From a checkpoint of a small image diffusion model: activation mish, 11500 steps.
Rows from block 5 of a small image diffusion model, named by matrix and row number. Rows with one number belong to one channel. Each number is 128 + 24 x the weight over its row's rms, rounded and kept within 0 to 255. All counts start at 0.
After each channel's rows are labels from the 100 images, of 14976 (inputs lightly noised), where the channel reaches its highest value: "patch colour" is the nearest of a few named colours to the mean colour under the peak; "top examples" is what is common among them. Only what is clearly more common there than usual is listed. The data: telescope images of galaxies (Galaxy Zoo DECaLS). In brackets: how many of the 100, against the usual share in percent.
# convs0: first 3x3 conv (model.mid.2.convs.0.weight, 192x192x3x3, standardized in use, each kernel summed), inputs 0-95
# convs1: second 3x3 conv (model.mid.2.convs.1.weight, 192x192x3x3, standardized in use, transposed, each kernel summed), outputs 0-95

convs0.101 [108 133 184 164 111 155 118 118 145 144 102 115 110 137 117 122 131  90 146 113 151 104 152 102 124 170 101 137 137 102 133 133 170 115 120 144 140 153 130 165 116 129  98 131 128 129 131 100 147 147 152 131 104 157 123 167  91 153 153 104 118 105 145 118 110 147  98 158 167 163 109 110 124 117  97 103 103 139 143 125 137 133 101  98 174 115 165  91 143 103 141 127 110 113 198 105]
convs1.101 [137 154 123  88 133  64 122 121 160 127  76 107 136 125 125 128 105 124 123 186 164 168 157 129 186 151 115 145 132 145 125 145  85 134 140 144  78  86 142  73  95 153 153 110 104 128 136 120 130 119 116 140 103 180 122  94 136 172 126 116 157 122 115  72 135 132 116 148 145 146 144  78 151 125 186 145 164 136 131  67 158 132  95 115 129 134 136 164 139 144 159 155 185 120 108 108]
patch colour: brown (46 vs 12.5)
top examples: bar: no (30 vs 12.9)

convs0.61 [154 169 130 128 114 169 111  88  95 162 128  53 122 107 132 173  99 114 199 100 159 131 143 156 117 120 145 123 140 179 124 151 139 106 128 105  99 136 179 138 106 103 162 154 153 120 116 146 110 140 155 126 116 148 135 129 130 104 109 162 116 122 104  97 125  81 135 105 151 160 127  95 138 112 129 167 128 166 137 109 106 103 122 127 136 136 128 139  70 162 125 109  97 125 138 138]
convs1.61 [123  97  82 169 179 133 101 129 116  90 124 148 119 139 115 115 137 103 138 171 151 131 122 101 134 116 140 143 180 106 113 119 149  97 133 162 164 135 124 117 121 107 184  95 121 145 116 147 141 135 130 121 125 106  94 157 137 125 182 103 122 136 134 139 113 123 162 140 154 115 125 160 144 136 109 125 151 101 143 152 142 120 159 123 108 126 106 124 165 178 192 146 202 156 148 153]
patch colour: grey (69 vs 6.1)
top examples: edge-on disk: no (53 vs 24.7); bar: no (33 vs 12.9)

convs0.40 [ 96  81  91 137 164 103 163 213 134 135 145 116  92 118 138 111 125 150 124 158 118  88 105 162 100 125 191 125 154 143 151 159 118  97 145 122 129 141 138 138 157  95 113 145  82 108 131 110 112  98  89 129 121 132  98 143 123  80 117 119 150  91 119 159 108 113 131 122 150 142 115 138 137 128 196 141 118 129 180 107 128 125 121 131 113 148 139 109  99 137 134 156 139 109 155 137]
convs1.40 [166 119  67 109 117 125 126 142 102 138 155 170 107 137 103 130 130 104 162 113 133 181 166  81 182 105 125 135 129 129 132 141 126 143 121 139 148 144 148 100 140  83 135  77 156 159 137 182 130 146  88 136 133 112 128 177 112 130 130 118 118  96 149 138 116 141 174 152  84  92 118 180 161 151 100 136 136  92 140 186  91 122 111 150 150 138 107 124 136 119 159  82 145 110 125 171]
patch colour: grey (78 vs 6.1)
top examples: shape: featured or disk (87 vs 30.4); edge-on disk: no (85 vs 24.7); spiral arms: yes (73 vs 18.8)

convs0.138 [134 128 130 140 189 159 121 126 125 137 149 116 139 152 128 106 144 120 131 145 139 174 138 139 139 104  84 150 116 148  86 148 168 167 111  98  99 132 131 143 156 101 155 124 101 156 123 100 103 135 160 146 136 125 107 118 142 144 130 188 116 122  92 155 139 126 149 135 148 143 139 140 132 105 107 110  76 130 119 117 135 125 102 145 114 146 145 112 142  98 130 120 105 111 112  95]
convs1.138 [137 126 114 127 130 119 104 138 114 132 129 123 135 127 119 134 151 121 105 132 167 107  83  99 123 141 172 142 127  92 113 137 123 144 144 186 108 125 122 137 149 167 109 123 170  97 127 161 160 151 156 123  81 137 154  92 141 131 166  86 123  89 109 136 127 145 120 162 131 140 128  87 142 120 125 111 133 123 111 115 140 118 151  81 137 120 119 130 123 114 128 138 117 142  95 139]
patch colour: grey (87 vs 6.1)
top examples: shape: featured or disk (68 vs 30.4); edge-on disk: no (60 vs 24.7); spiral arms: yes (50 vs 18.8)

convs0.191 [ 88 151 121 134 110 150 142 138  99 136 151 103 110 137 144 107 182 116 137 114 152 148 147 126 151 123 128 152 151 170 109 123 151 124 131 126 136 123 131 125 155 107 152 148 124 147 138 127 110 147 130 113 112 123 127 109 131 109 142 157 118 122  85 120 190 141 135 135 139 129  96  87  72 115 167 138 120 116  91 130 159 196 135 120 114 103 130 150 119 113  89 106 107 143  82 123]
convs1.191 [114 108 133 164 160  97 128 150 149  90 110  79 144 149  75 109 140 120 140 162 114 117  83  99 155 128  96 133 144 126 177 101 134 155 110 143 137 158 128 138  92 130 112 136  93 131 133 143 165 123 121 148 167 157 133 138 141 175  99 112 105  87 116 115 115 111  76 167 114 112 122 170 106 116  98 135 166 104 165 144 143 124  98 123 143 130  96 156 133 133 144  88 108 118 127 159]
patch colour: grey (78 vs 6.1)
top examples: spiral arms: yes (39 vs 18.8)

convs0.92 [ 95 122 139  89 145 153 113  91 127 122 140 155 121 156 128 121 126 157 156 130 106 113 117 131 115 187  86 175 211 171 132 131 126 110 154  82 132 126 153 171 125 143 123 149 106 107 137 146 106 140 165 143 133 130 101 131 145  84 135  89 174  88 123  98 130 113 152 137 117 118 124 125 142 138 136 147 138 155 107 120 116 136 143 127 101 142 162 107 103 152 113 119 156 149 136 133]
convs1.92 [131 159 121 144 116 159 136 161 109 109 130 144 118  69 168 132 131 169 119  92 121 145 168 172 154 118 172  97  84  86 105 146 132 109 133 150 139  96 135 167 116 109 152 138 171 118 123 181 141 128 120 121 119 176 144 119 149  95 124 156 148 129 124 148 101 113 180 116 131 122 138  73 139 125  90 124 134 131 101 135 148 134 145  84 153 146  97 145 110 103 103 125 156 116 115 142]
patch colour: grey (75 vs 6.1)
top examples: edge-on disk: yes (28 vs 5.2); roundness: cigar-shaped (26 vs 8.1)

convs0.174 [128 111 122 138 139 109 180 163 112 148 135 144 136  97 160 139 106 148  95 145  83 137 174  67 102 147 106 131 168 137 113 154 150 107 142 117 123 137 108 143 110  72 100 145 122 139 155 138 133 129 106  94 123 108 102 152 163 164 138 143 131 153 131 140 105 150 189  80 124 147 137 130 164 152 104 129 140 136 128 127 189 153 116 106 103 162 149 125 129 106 119  98 165 126 127 138]
convs1.174 [110 143 104 127 107 146 108 146  82 157 156 123 141 132 102 106 136  74 135 146 132 123 150 153 132  83 102 148 101 145 157 102 154 154 174 107 127 114 134 113 162 128 154  82 121 146 152 124 147  80 155  83  73 114 117  90 116 131 174 144 113 125 134 167 119 118 170 112 131 148 118  89 120 114 171 141 149 147  93 153  96 113 149 173 167 158 147 117 121 132 146 176 144 115 147 147]
patch colour: grey (92 vs 6.1)
top examples: spiral arms: yes (40 vs 18.8)

convs0.170 [135 142 134  75 116 124 121 132 142 137  85 108 128 125 122 138 139 101 169 115 166 142 132 123 125 154  76 145 108 149 114 117 122 141 175 128  61 134 133 165 140 130 122 144 137 129 155 107 124 122 172  86 118 134  98 136 181 125 111 140 167 140 123  89 175 148 144 107 124 196 155 104 101 111 144 176 183 107 125  97 114 127 135  98 133 126 131 143 142 114 111 128  98 122 112 124]
convs1.170 [104 136 137 102 117 161 140 135 151 140 125 101 171 107 140 109 110 117 138 103 123 120 174  94 159 123 147 151 125 114  97 125 125 137 128 190  99  62 115 127 117 120 171 120  96 148 117 122  94 117 118 124 169 129 139 126 137  99 104 130 122 118 114 166 110 117 161 123 131 120 144 138 104 117 151 119 158  75 131 158 141 128  88 153 193 123 142 135  99 166 128 105 167 133 135 151]
patch colour: brown (39 vs 12.5)
top examples: shape: featured or disk (62 vs 30.4); edge-on disk: no (54 vs 24.7); spiral arms: yes (44 vs 18.8)

convs0.71 [141 104 125 117 144 144 135 116 114 153 152 172 124 126 126 139 130 112  89 112 112 102 118 130 144 123 123 131 102 152 135 129 127  80 142 155 167 103 137 144 120 111 164 148 154 132 134 116 124 149 119 150 103 169 117 108 142 139 104 146 121 169 109 130 172  94 147 147 106 163 135  87 132 108 141 124 129 120 134  89 156 139 158 111 159 155 140 117  98 160 123 143 143 111 154 110]
convs1.71 [120 122 153 156 114 155 147 118 112 133 118 101 174 125 122 138  97 145 169 124 135 120 156 106 150 143 140 126 135 124 133 126 114 128 131 131 116  96 124 115 151  69 146 112  88 143 121  95 154 112 131 137 130 146 122  91 133 133 138 119 112 106 155 122 156 133 128 105 161 120 136 185 145 130 108 163 115 103 117 135  97 136 124  47 129  87 120 148 142 109 171 158  59 180 109 181]
patch colour: brown (55 vs 12.5); grey (32 vs 6.1)
top examples: shape: featured or disk (60 vs 30.4)

convs0.73 [ 71  67 192 140 123 152 113 111 118 155 152 138 154  87 107 122  78 113  99 154  80 117 113 127 106 171 109 169 167 118 116 110 143 112 149 114 190 116 129 168 111 124 134  94 105 110 137  62 115 100 103 131 154 113 104 129 104 123 134 105  97 137 127 156 142 120  99 144 131 126 134 151  92  93 102 123  89 156 104 143  94 123 126 135 126 154 165  93 101 134 137 123 149  93 122 121]
convs1.73 [145 157 111 130 164  87 156 104 143 109 101 136 103  87 163 122 116 145 124 139 145 154 169 137 154 145 149 123 103 122 159 131 102 117 106 155 158 100 138 129 108 113 107 145 157  97 124 143 134 141  98  94 118 146 147 128 140 144 152 146 165 146 142 119 143 163 189 116 125 135 109 102 166 135 166 132 147 138  93  94 172 143  90 122 143 130 110 142 123 107  99 107 147  90  89  85]
patch colour: grey (62 vs 6.1); brown (33 vs 12.5)
top examples: bulge size: moderate (25 vs 6.6)

convs0.160 [168 178 121 106 130 113 174 105 123 137  93 130 134 129  73 125 152 178  96 170 129 130 137 145 148 125 138  94 135 118 127 113 138 166  96 136 140 120 163 164 115 108 124  81 109 139 140 148 125 141 108 116 131 153 109  90 111 114 108 103 130  94 159 115 138 103 120 117 101 123 110 141 112 138 124 102 107 160 132 158 152 104 154 118 124  80 132 140 111  93 127 138 148 101 147 124]
convs1.160 [133 122 145 162 139 116 117 155 116  89 179 130 118 179 102 131  98 152 142 120 133 153 135 158 158 118 114 144 100  85  93 113 193 104 122 118 146 120 167 147 117 128 103 132 155 151 126 121 144 155 139 123 103 149 122 134 101  96  97  60 126 166  94  96  78 121  96 133 128 118  97 134 153 105 142 116 161 119 132 105 160 151 100  81 169 126 109 149 113 109 126 107 143 130 136 137]
patch colour: grey (60 vs 6.1); pink (31 vs 0.2)
top examples: shape: featured or disk (67 vs 30.4); edge-on disk: no (53 vs 24.7)

convs0.122 [129 172  66 133 130  94 143 125 183 133 123 108 123 146 128 159 154 136 130  98 162 124 157 151 153  76  84 123 113 141 170 148 119 110 114 146 148 123 136 179  99 160 113 116 103 128  97 110  80 154 102 147 133 103 108 118 101 108 149  97 125  52 108 165 142 128 134 111 132 106  99 147 159 107 120 131  87 124 178 122 140 110 116 112 146 130 144 137 131 108  96 128 136  90 126 108]
convs1.122 [111 122 150 102 118 174 126 111  89 120 130 174 140 130 133 146 110 150 149 147 109 133 120 135 158 106 162 146 124 140 135 119 148 123  83  93  97 120 160  93  95 111 140 149 140  74 142 149 150 161 198  98 162 145 155 108 154  92 113 156 132 205 123  92 147 142 135 157 146 152 119 128 153 114 153 146 104  81 103 123 117 122 157 114  87 155 129 120 130 115  98  79 114 174 135 161]
patch colour: brown (51 vs 12.5); grey (45 vs 6.1)
top examples: shape: featured or disk (68 vs 30.4); edge-on disk: no (62 vs 24.7); spiral arms: yes (49 vs 18.8)

convs0.45 [159 139 106 137 118 131 117 102 108  97 113 158 129 154 149 134 132 116 125 166 133 125 135 115 145 163  89 137 148 127 112 138 113  70 124 117 141 149 197 109 117 136 173  96 115 171  61 127 119 134  87 122 112 157 128 137 116 119 149 113 104 111 119 123 159 128 125 129 157 145 119 142 152 134 143 142 153 114 186 126 127 124 123 127 151 136 104 130 166 128 124 164  94 138 114 128]
convs1.45 [135 163  97  86  99 103 155 148 122 133  90 118 104 138 100 121  99 113 141  93 143 127 142  98 148 106  96  76  90 121 136 130 118 164 124  71 113 131 128 132 146  83  91 126 143 143 128 115 152 118 131 131 165 135 180 180 133  89 119 140 156 136 140 128 124 143 127  98 133 129 137 110 122 142 177 137 190 154 120 122 119 113 142 142 157 120 146 109 141 134 134 125 115 105 169 160]
patch colour: brown (53 vs 12.5); grey (34 vs 6.1)
top examples: shape: featured or disk (64 vs 30.4); edge-on disk: no (60 vs 24.7); spiral arms: yes (53 vs 18.8)

convs0.62 [192 130 127 139 153 157 116 136 162 120 116 103 112 158 125 133 155 126 133 134 118 127 134 123 114 176  94 127 110 120 118 160 134 133 111 146 158 143 158 157 178 126 143 107 109 146 109 203 126  90 134 126  77 156 140 118 129 143 110 142 141 130 101 120 138 133 122 113 134 145 144 137 126 156 155 148 153 114 106  86 139 112 146 110 136  95 141 104 107 117 142 125 127 165 116 123]
convs1.62 [100 130 120 117 112 169 127 135 133 143 134 130 154 105 107 110 130 115 108 163 149 114 105 158 120 136 109 119 114 144 139 123 128 156 144  57  98 149 113 143 112 123 107 120 146  71 124 163 160 127 172  89 172 155 130 154 124  86  98 131 103 133 121 117 132 136 107  94 124  83 105 126 149 125 142 122 106 130  72 169  91 106 154 100 139 138 155 108 152 132 135 119 127 131  89 164]
patch colour: grey (86 vs 6.1)
top examples: shape: featured or disk (95 vs 30.4); edge-on disk: no (92 vs 24.7); spiral arms: yes (83 vs 18.8)

convs0.46 [137 151 169 130 144 124 137 139 111 122 123  98 102 101 123  79 167 133 135 148 138 104 139 110 109 126 120 170 111 115 116 160 141 139 128 125 144  79 169  97 161 176 118 116  81 179 132 123 120 156 137 131 109 105 114 123  93 137 157 128 155 130 176 163 145 106 143 168 157  99 104 123  81 106 124 149 141 154 105 138 167  89 113 118 136 105 113 123 153 123 151 100 111 154 127 142]
convs1.46 [143 128 127 186 142  68 141 125 100  94 163 126 141 120 121 127 118  96 153 145 161 108 143 182 152  90 143 124 160  96 106 135 138 129 158 124  98  96 134 139 100  86 137 110 165 121 130 124 130 126 133 155 116 117 111 144 152 121 153 151 125 122 166 116 123 137 115 128 140 144 130 205  75 160 167 153 128 155 149 171  61 127  79  64 159 114 116 132  94 132  90 148 149 128 118 126]
patch colour: brown (38 vs 12.5); grey (37 vs 6.1)
top examples: edge-on disk: yes (32 vs 5.2); roundness: cigar-shaped (26 vs 8.1)

convs0.69 [115 118 117 144 152 153 113 146  83 110 127 131 123 143 127 124 126 149 102 121 182 151 117 125 113 122 127 125 152 121 107  93 106 107 131 141 116  59 105 117 169 135 144 146 112 159 125 185 158 169 145 116 110 130 152 131 132 128 106  98 143 143 141 128 137 122 104 101 105 141 130 124 114  80 123 120 149 116 184 102 128 125 145  83 125 136 132 158 119 107 152 182 110  97 124 157]
convs1.69 [140 146  42 144 124 114 157 121  90 154 132 100 110 178 120 123 126 126 156 150 116  91 111 134  67 143 138 151 134 175 157 114 102 154 120  96 111 142 126 126 158 135 137  99 103 121 137  72 133 127  82 177 167 158 131 100 140 146 122 178 118 108 133 131 143 132 111  86 111 137 127 172 103 134 116 123  44 113 132 122 101 128 136 161 126 120 184  92 132 139 147 137 119 109 141 146]
patch colour: grey (66 vs 6.1)
top examples: shape: featured or disk (61 vs 30.4); edge-on disk: no (52 vs 24.7); spiral arms: yes (46 vs 18.8)

convs0.77 [ 85 114 164 179  88 143 137 134  72 148 109 132 137 105 104 126 143  93 139 142 107 166 123 130 134 196 114 188  95 127 133 141 153 106 157  86 133 108 156 154 109 132 171 100 115 109 131 107 131 123 103 123  99 156 118 131  92 141 139 112 131 126 130 115 138 122 140 113 135 185 122 129 117 144  98 131 116 125 128 110 113 147 166 128 120 128 159 131  88 132 127 123 152  79 112 119]
convs1.77 [133 156  90 126 176  85 143 101 157 135 145 147 102  89 159 124 140 151  83 135 143 126 146 164 126 146 158 121 158  86 133 137  65 107 132 146 143  99 120 116 114 134  87 148 145 102 136 166 125 150 130 103  91 137 160  89 169 111 134 136 143 114 110 143 122 133 150 153 104 123  95 120 169 124 168 114 121 109 116  67 173 116 110 138 153 170 129 114  94 105 111 142 141  95 127 109]
patch colour: brown (52 vs 12.5); grey (32 vs 6.1)
top examples: shape: featured or disk (64 vs 30.4)

convs0.0 [142 130 142 156 147 113  93 132 116  66 108 117  51 133 121 111 106 127 104 143 149 104 109 128  86 138 120 129 159 130  98 124 128 141 151 118  95 152 149 113 133 167 122 147 128 174 164 124 108 128 145  78 145 149 133  78 125 133 151 167  80 109 131 127 135 110 137 147 114 133 142 107 133 131 154 110 127 108 144 105 117 140 124 149 144 113 124 123  79  80 128 116 143 158 127 113]
convs1.0 [ 98 143 121 126 108 122 153 145 111 135 115 130 135  98 135 133 133 100 152 148 102 144 125 136 162 112 119 124 144 141 167 152 130 132 113 114 154 108 135  76 163  96 104 120 149  98 122  68 155 114 151 113 153 122 111 144 113 104 109 128 137 158 106  91 134 145 154 118 121 148 120 136 127 146 118 103 142 140 119 160 143  86 151  78 105 114 190 118 121 169 119 175 154 124 109 174]
patch colour: grey (78 vs 6.1)
top examples: shape: featured or disk (68 vs 30.4); edge-on disk: no (63 vs 24.7); spiral arms: yes (50 vs 18.8)

convs0.12 [116 129 116 129 125 134 117 143 118 121 166 106 120 153 149 173 134 180 108 147 141 159 119 105 134 153 144 108  86 110 127 162 110 113 117 152 105 126 133 101 140 107 127 118 154 127 132 148 153 115 153 110 115 129 143 116 116 119 132 152 111 138 108 139 174 104 121 201 153 160 111 148 105 126 127 139  82 157  91  82 146 112 131  66 117 119 120  81 121 123 136 108  97 116 113 137]
convs1.12 [122 128  91 113 131 107  95 113 119 124 128 148 120 188  74 120 126 127 128 160 153 109 158 125 164 108 134 153 148 108 148  89 159 146 126 118 134 169 110 144 140 139 114 126  71 156 134 147 136 154 120  96 118 142 121  94 117 137 140 110 129  88 117 113 173 151 132 150 117 129 178 135 125  86 117 168  99 119 144  85 150 166 107 222  98 149 135 148 124 118 117 136 133 130 103  89]
patch colour: grey (90 vs 6.1)
top examples: edge-on disk: no (69 vs 24.7); spiral arms: yes (64 vs 18.8); bulge size: small (40 vs 7.2)

convs0.81 [ 93 139 109 148 140 109 125 144 127 138  93 124 122 131 126  93 161 154  97 126 150  97  99 137 103 134 144 152 117 135 159 128 140 129 178 111 164 116 125 109 108 147 100 134 121 141 183 162 134 148 152 126 113 169  83 148 100 110 135 105 126  96 156 149 176 178 100 138 101 103 115 133 106  97 129 157 134 129 151 117 103 138 136 120 152 136 135 109 115 123  91 132 120 137 116 108]
convs1.81 [121 116 104 109 100 119 143  72 117 136 138 111  96 107 116 147 115 163 131 139 147 128 154 161  74  41 119 120 119 131 124 141 113 119 115 163  95 156 145 141 132 148 146 130 116 108 141  97 123 153 118 127 108 106 137 119 154 144 115  85 145 135  92 127 107 128 104 122  99 155 124 171 125 155 127 135 103 119 171 102 168 132 104 136  88 127 123 157 153 117 151 134  96 166 129 110]
patch colour: brown (30 vs 12.5)
top examples: shape: featured or disk (64 vs 30.4); edge-on disk: no (53 vs 24.7); bar: no (33 vs 12.9)

convs0.168 [119 124 120 159 132 162 125 149 131 126 122 144 146 113 125 141 152 134 114  91 114 115 141 135 145 140 153 108 154 129 107 135 133  66  77 120 109 118 120 124 121 112 147  95  79 138 103 153 135 184 143 113 116 134 142 130 148  91 119  85 114 117 107 143 108 105  81 149 155 129  84 115 128 114 123 123 126 126 140 105 172 131 119 108 135 142 109 184 133 127 155 102 147 110 125 137]
convs1.168 [101 124 140 120 142 121 105 129 146 130 145 125 128  78 105 135  98 135 134 179 134  90  99 145 106 103 104 138  92 127 147 128 141 134 159 100 119 203 124 110 156 132 108 122 170 126 138 152 174 135 124 144  97  64 159 124 138 125 156 164 167 157 126 108 146 117  77 157 147 125 125 136 142  92 131 110 133 142 134 143 119 140 111 151 116 125 139  85 103 111 126 151 101 143  95 165]
patch colour: brown (70 vs 12.5)
top examples: shape: featured or disk (60 vs 30.4); edge-on disk: no (52 vs 24.7); spiral arms: yes (43 vs 18.8)

convs0.95 [144 128 129 121  90 115 146  75 156 127 121  85 122 151 119 123 121 169 152 138 156 129 128 132 126  80 132 130 107 106 121 140 152 133 127 124 125 140 104 118  71  88 147 143 136 126 172 143 139 132 108 130 174 153 121 106 146 112 129 149 147 116 149 119 154 129 109 135 164 177 127 140 139 104  85 103 112 108 145 151  95 127 138  99 114  99 135 126 115 136 112 104 140  77 147 128]
convs1.95 [129 148 191 140 149 106 169 101 129 110 117  78 126  93 143 141 140 124 122  96  81 127  76 105  82 162 162 116  71 127  91 130 170 115 139 107 119 128 134 131  98  93 115 146 112 107 118 143 122  98 124 133 140 135 139 132 178 136 167 148 129 142 191 139 115 107 120 120 148 174 105  94 111 116 107 156  97 140 118 130 103 137 123 131 101 136 123 109 126 112 136 131 116 156 135 103]
patch colour: grey (92 vs 6.1)
top examples: roundness: cigar-shaped (34 vs 8.1)

convs0.83 [101  90 135  86 130 103 111 102 130 101 130  81 118 114 110 144 136 111  96 164 133 109 153 118 117 132 111 158 120 133 157 155 119  65 179 144 135 105 145 132 160 142  94 110 153 106 141 108 105 187 181 124 133  85 105 122  91  81 123 127  87 120 130  89 141 147 128 111 121 157 132 137 159 113 122 140 135 116 130 120  93 118 171 121 157 147 150 140 137 146 138 122 122 149 138 135]
convs1.83 [130 123 135 144 114 121 137 154  84 118  91 125 140 135 124 113 139 122 164 164 111 150 216 125 128 203 116 107 177 176 104 126 133 131  94 159 156 127 132  98 125 121 149 130 122 141 131 158 142 129 105 125 105 176 123  93 131 161 102 103 122 116  85  93 118 129 158 131 128 127 125 135 137 130 150 110 131 156  94 171 163 143  97  79 138 146 154 148 115 138 145 102 111  99 111 153]
patch colour: grey (66 vs 6.1); pink (29 vs 0.2)
top examples: shape: featured or disk (72 vs 30.4); edge-on disk: no (63 vs 24.7); spiral arms: yes (55 vs 18.8)

convs0.149 [129  96 150 119 132 131 141 127 132 146  93 170 147 117 128 156 124 143 103 138  81 158 135 110 131 162 125 149 129 105  95 137 147 122 143 128 149 104 164 134 118 135 122 118 128 121 125 108 132  94 180 183  96 144 103 131  96 135 120 105 145 128 166 109 130 156 108 165 143  78 132 137 118 128 138  88 128  86 116 116 154 106 129  75 127 114 128 146 150 142 112 127 102 122 169 126]
convs1.149 [110 125 109 102 120  94 142 133  82 167 149 133 132 128 123 134 147 141 170 127 111 100  65 125 117 136 148 109 148 111 142 134 178 130 103  48  90 131 113 103 128 105 110 119 114 102 126 162 124 113 164 166 144 127 123 154 147  99 154 133 140 133 133 124 147 116 102 127 143 149 132  86 114 116 137 128 114 151 126 134 102 144 157 116  84 136 180 148 129 123 136 163 139 143 141 165]
patch colour: grey (76 vs 6.1)
top examples: shape: featured or disk (62 vs 30.4); spiral arms: yes (40 vs 18.8)

convs0.186 [125 143 115 139 109 102 100 174  93 133 162 162 127 128 119 127 158 145 124 117 135 135 153 106  82 105 116 168 113 116 131 173  92 146 129 129 134 130 118 140 134 141 105 153  77 104 144 139 163 156 142 146 108 121 147 107 162 120 126 133  88 137 176 136 134 101  86 137 148  93 128 118 142 122 159 123  79 101 185 132 176 102 140 123 132 128 106 124 148 140 138 103 110 171 106 111]
convs1.186 [ 92 141 118 155 106 130 137 135 135  82 108  97 112 170 106 118 148 116 139 124 144  92 105 133 116 146 119 138 135 149 120 129 158 137 127 127 111 151 118 127 139 105 128 106 104 124 129 126 138 127  88 142 180 151 126 141 107 116  85 133 106 107 128 107  98 109  93 128 141 110 111 158 128 123 151 121 158 112 136 181  86  96 128 109 130 138 144 149 121 122 120  95  95 130 134 172]
patch colour: pink (76 vs 0.2)
top examples: edge-on disk: no (56 vs 24.7); bar: no (36 vs 12.9)

convs0.114 [169 144 133 151  69 121 119 115 123 124 129 130 131  94 132 127 150 130 124 145 116 158 104 141 159  97 179 125  98  97 114 148 160 156 145 102 152 135 144 123 141 151 120 157 141 131 115 127 135 136 149 123 105 128 178 125 142 107 133 134 119 133 139 132 110 115 102 124  78  78 136 138 111 116 176  85 104 168 105 134 138 111 119 116  91 158 163 121 105 125  93 141 117 131 147  85]
convs1.114 [110 160 167 131 139 152 169 109 125  76 133  87  97 153  90 121 132  77 142 113 139 146  82 189 112 134 122  89 158 133 146  91 136 110 149 104 119 164 137  81 113 138  85 123 102 120 159 148 113 128 114 116 113 137 114 120  87 120  91 158 119 124 122 126 129 116 114 169 103  97  97 135 119  98 126 160 151 159 178 126 120 125 136 106 115 120 139 140 115 159 139 126  90 163 122 142]
patch colour: grey (77 vs 6.1)
top examples: shape: featured or disk (64 vs 30.4); edge-on disk: no (62 vs 24.7); spiral arms: yes (47 vs 18.8)

convs0.10 [114 118 111 114 151 111  94 152  92 119 168 127 156 143  90 117 124 111 135 144 165 119 108 147 116 156 124 152 135 109 119  94 128 126 152 132 194 111 144  73  95 177 151  97 110 161 117 159 131 152 149 157  87 113 121 143 123 146 156 114 102 143 199 134 133 113 125 134 151 210 135 119 169 147  96 111 139 157 131 121 105 144 123 127 119  90 134  83 148  73 130 119 150 134 146  95]
convs1.10 [ 77 137  88 148 142 138 129 177 107 152 161 118 185 117 132 130 128  83 111 124 133  81 163 142 142 142 112 137 171 112 133 141 107 132 130 137 107 166 128 111 173 111 147 111 159  79 141 143 145 124 115  79 123 160  91 136  74 100  87 126 119 128  93 140 167 123 136 116 138 135 154  78 113 124 163  90 145 103 133 129 111 137 147  95 139 150 127 139 105 156 106 153 140 115 103 170]
patch colour: pink (47 vs 0.2); grey (46 vs 6.1)
top examples: shape: featured or disk (69 vs 30.4); edge-on disk: no (62 vs 24.7); spiral arms: yes (54 vs 18.8)

convs0.36 [148 115 145 131  93 137 149 160  92 133 144 172 110 126 143 175 121 120 121 146  86 126 125 104 128 142 136 138 185  96 129 116 146 112 116 126 164  88 138 107 142 132 103 147 127 154 124 142 137 110 128 109  66 131 162  91 151  99 106 106 111 153 116 152  76 131  93 155  95 112 170  91 117 116 127 133 134  95 174 154 114 138 126  98 160 119 124 124  95 120 167 154 163 103 149 182]
convs1.36 [136 147 115 137 139 136 137 133 177 131  99 114 130 151 119 152 100 151 154 160 111 155 134 126 104 133  91 148 117 135 141 130 110 134  99  98 109 159 114 117 155 163 105 118 143 121 141 123 124 119  99 178 181  93 138 133 141 135 140 129 134 149 141 139 151 152 111 123 102 121 131 147 168 150 155 133  95 165 143 137 151 107 120 121 139 118 180 106 152 121 115 138  80 111 161 103]
patch colour: brown (67 vs 12.5); grey (26 vs 6.1)
top examples: shape: featured or disk (75 vs 30.4); edge-on disk: no (68 vs 24.7); spiral arms: yes (55 vs 18.8)

convs0.41 [118 119 112 144 162 125 130 114 137 208 146 136 152 133 144 125 114 115 125 109 154 111 140 131 121 192 142 138 123 111 154 163 119 116 155 152 143 100  80 143 132 155 118 138  81 120 111 108  76 100 123 130 131 150 111 129 125  70 131 148 143 157 146 151 175 141 127 109 141 109 144 128 140 142 174 159 119 166 159 144 152  97 154 113 127 145 172  87 133 125 120 142 105 171 125 128]
convs1.41 [140 112 115 103  98 169 136 156 101 129 118 139 118 143 125 111  97 164 127 133  94 119 162 142 144 109 141 140 152 153  98 140 111 136 128 123 125 114 128 124  97 121 128 162 140 141 128  78 159 134 128 113 154  96 144 194 140 156  96 157 126  99 149 128 108 133 112  78 128 124 120 165 133 135 115 106 141  88 145 106  76 113 107 136 127 120 149 124 139 126 126  83 145 133 133 125]
patch colour: brown (76 vs 12.5)
top examples: edge-on disk: no (60 vs 24.7); shape: featured or disk (60 vs 30.4); spiral arms: yes (48 vs 18.8)

convs0.175 [147 157 102 179 118 142 106  81 108 133 114 148 115 157 123 139  85 120 139 127 153 125  92 118 145 179 103 156 124 147 139 106 131 172 143 117 153 155 127 149 126 123 147 144 140  98 154 134 143 110 147 149 162 136  62 119 106 145 139 129  98 141 117  74 130 173 132 119 118 163 150 128 112 135 124 126 152 110  91 148 161 171 138 119 107 124 138 127 138 137  95 109  76 164 135 109]
convs1.175 [120 136 115 136 134 131 116 146 125 155 110 113 165 119 130 102 115 126 120 100 152 116 180 132 137 117 166 122 202 124 144 128 103 105 116 196 101  81 127 142 126 121 145 106 112 145 135 134 130 130 142 142  89 136 139 164 164 137 112 134 152 168 112 146 122 101 165 144 134 132 130 158 134 109 100 131 168  75 132 132 169 122 123  99 138 113 104 146 112 122 126 116 164  98 119 141]
patch colour: grey (84 vs 6.1)
top examples: shape: featured or disk (78 vs 30.4); edge-on disk: no (72 vs 24.7); spiral arms: yes (65 vs 18.8)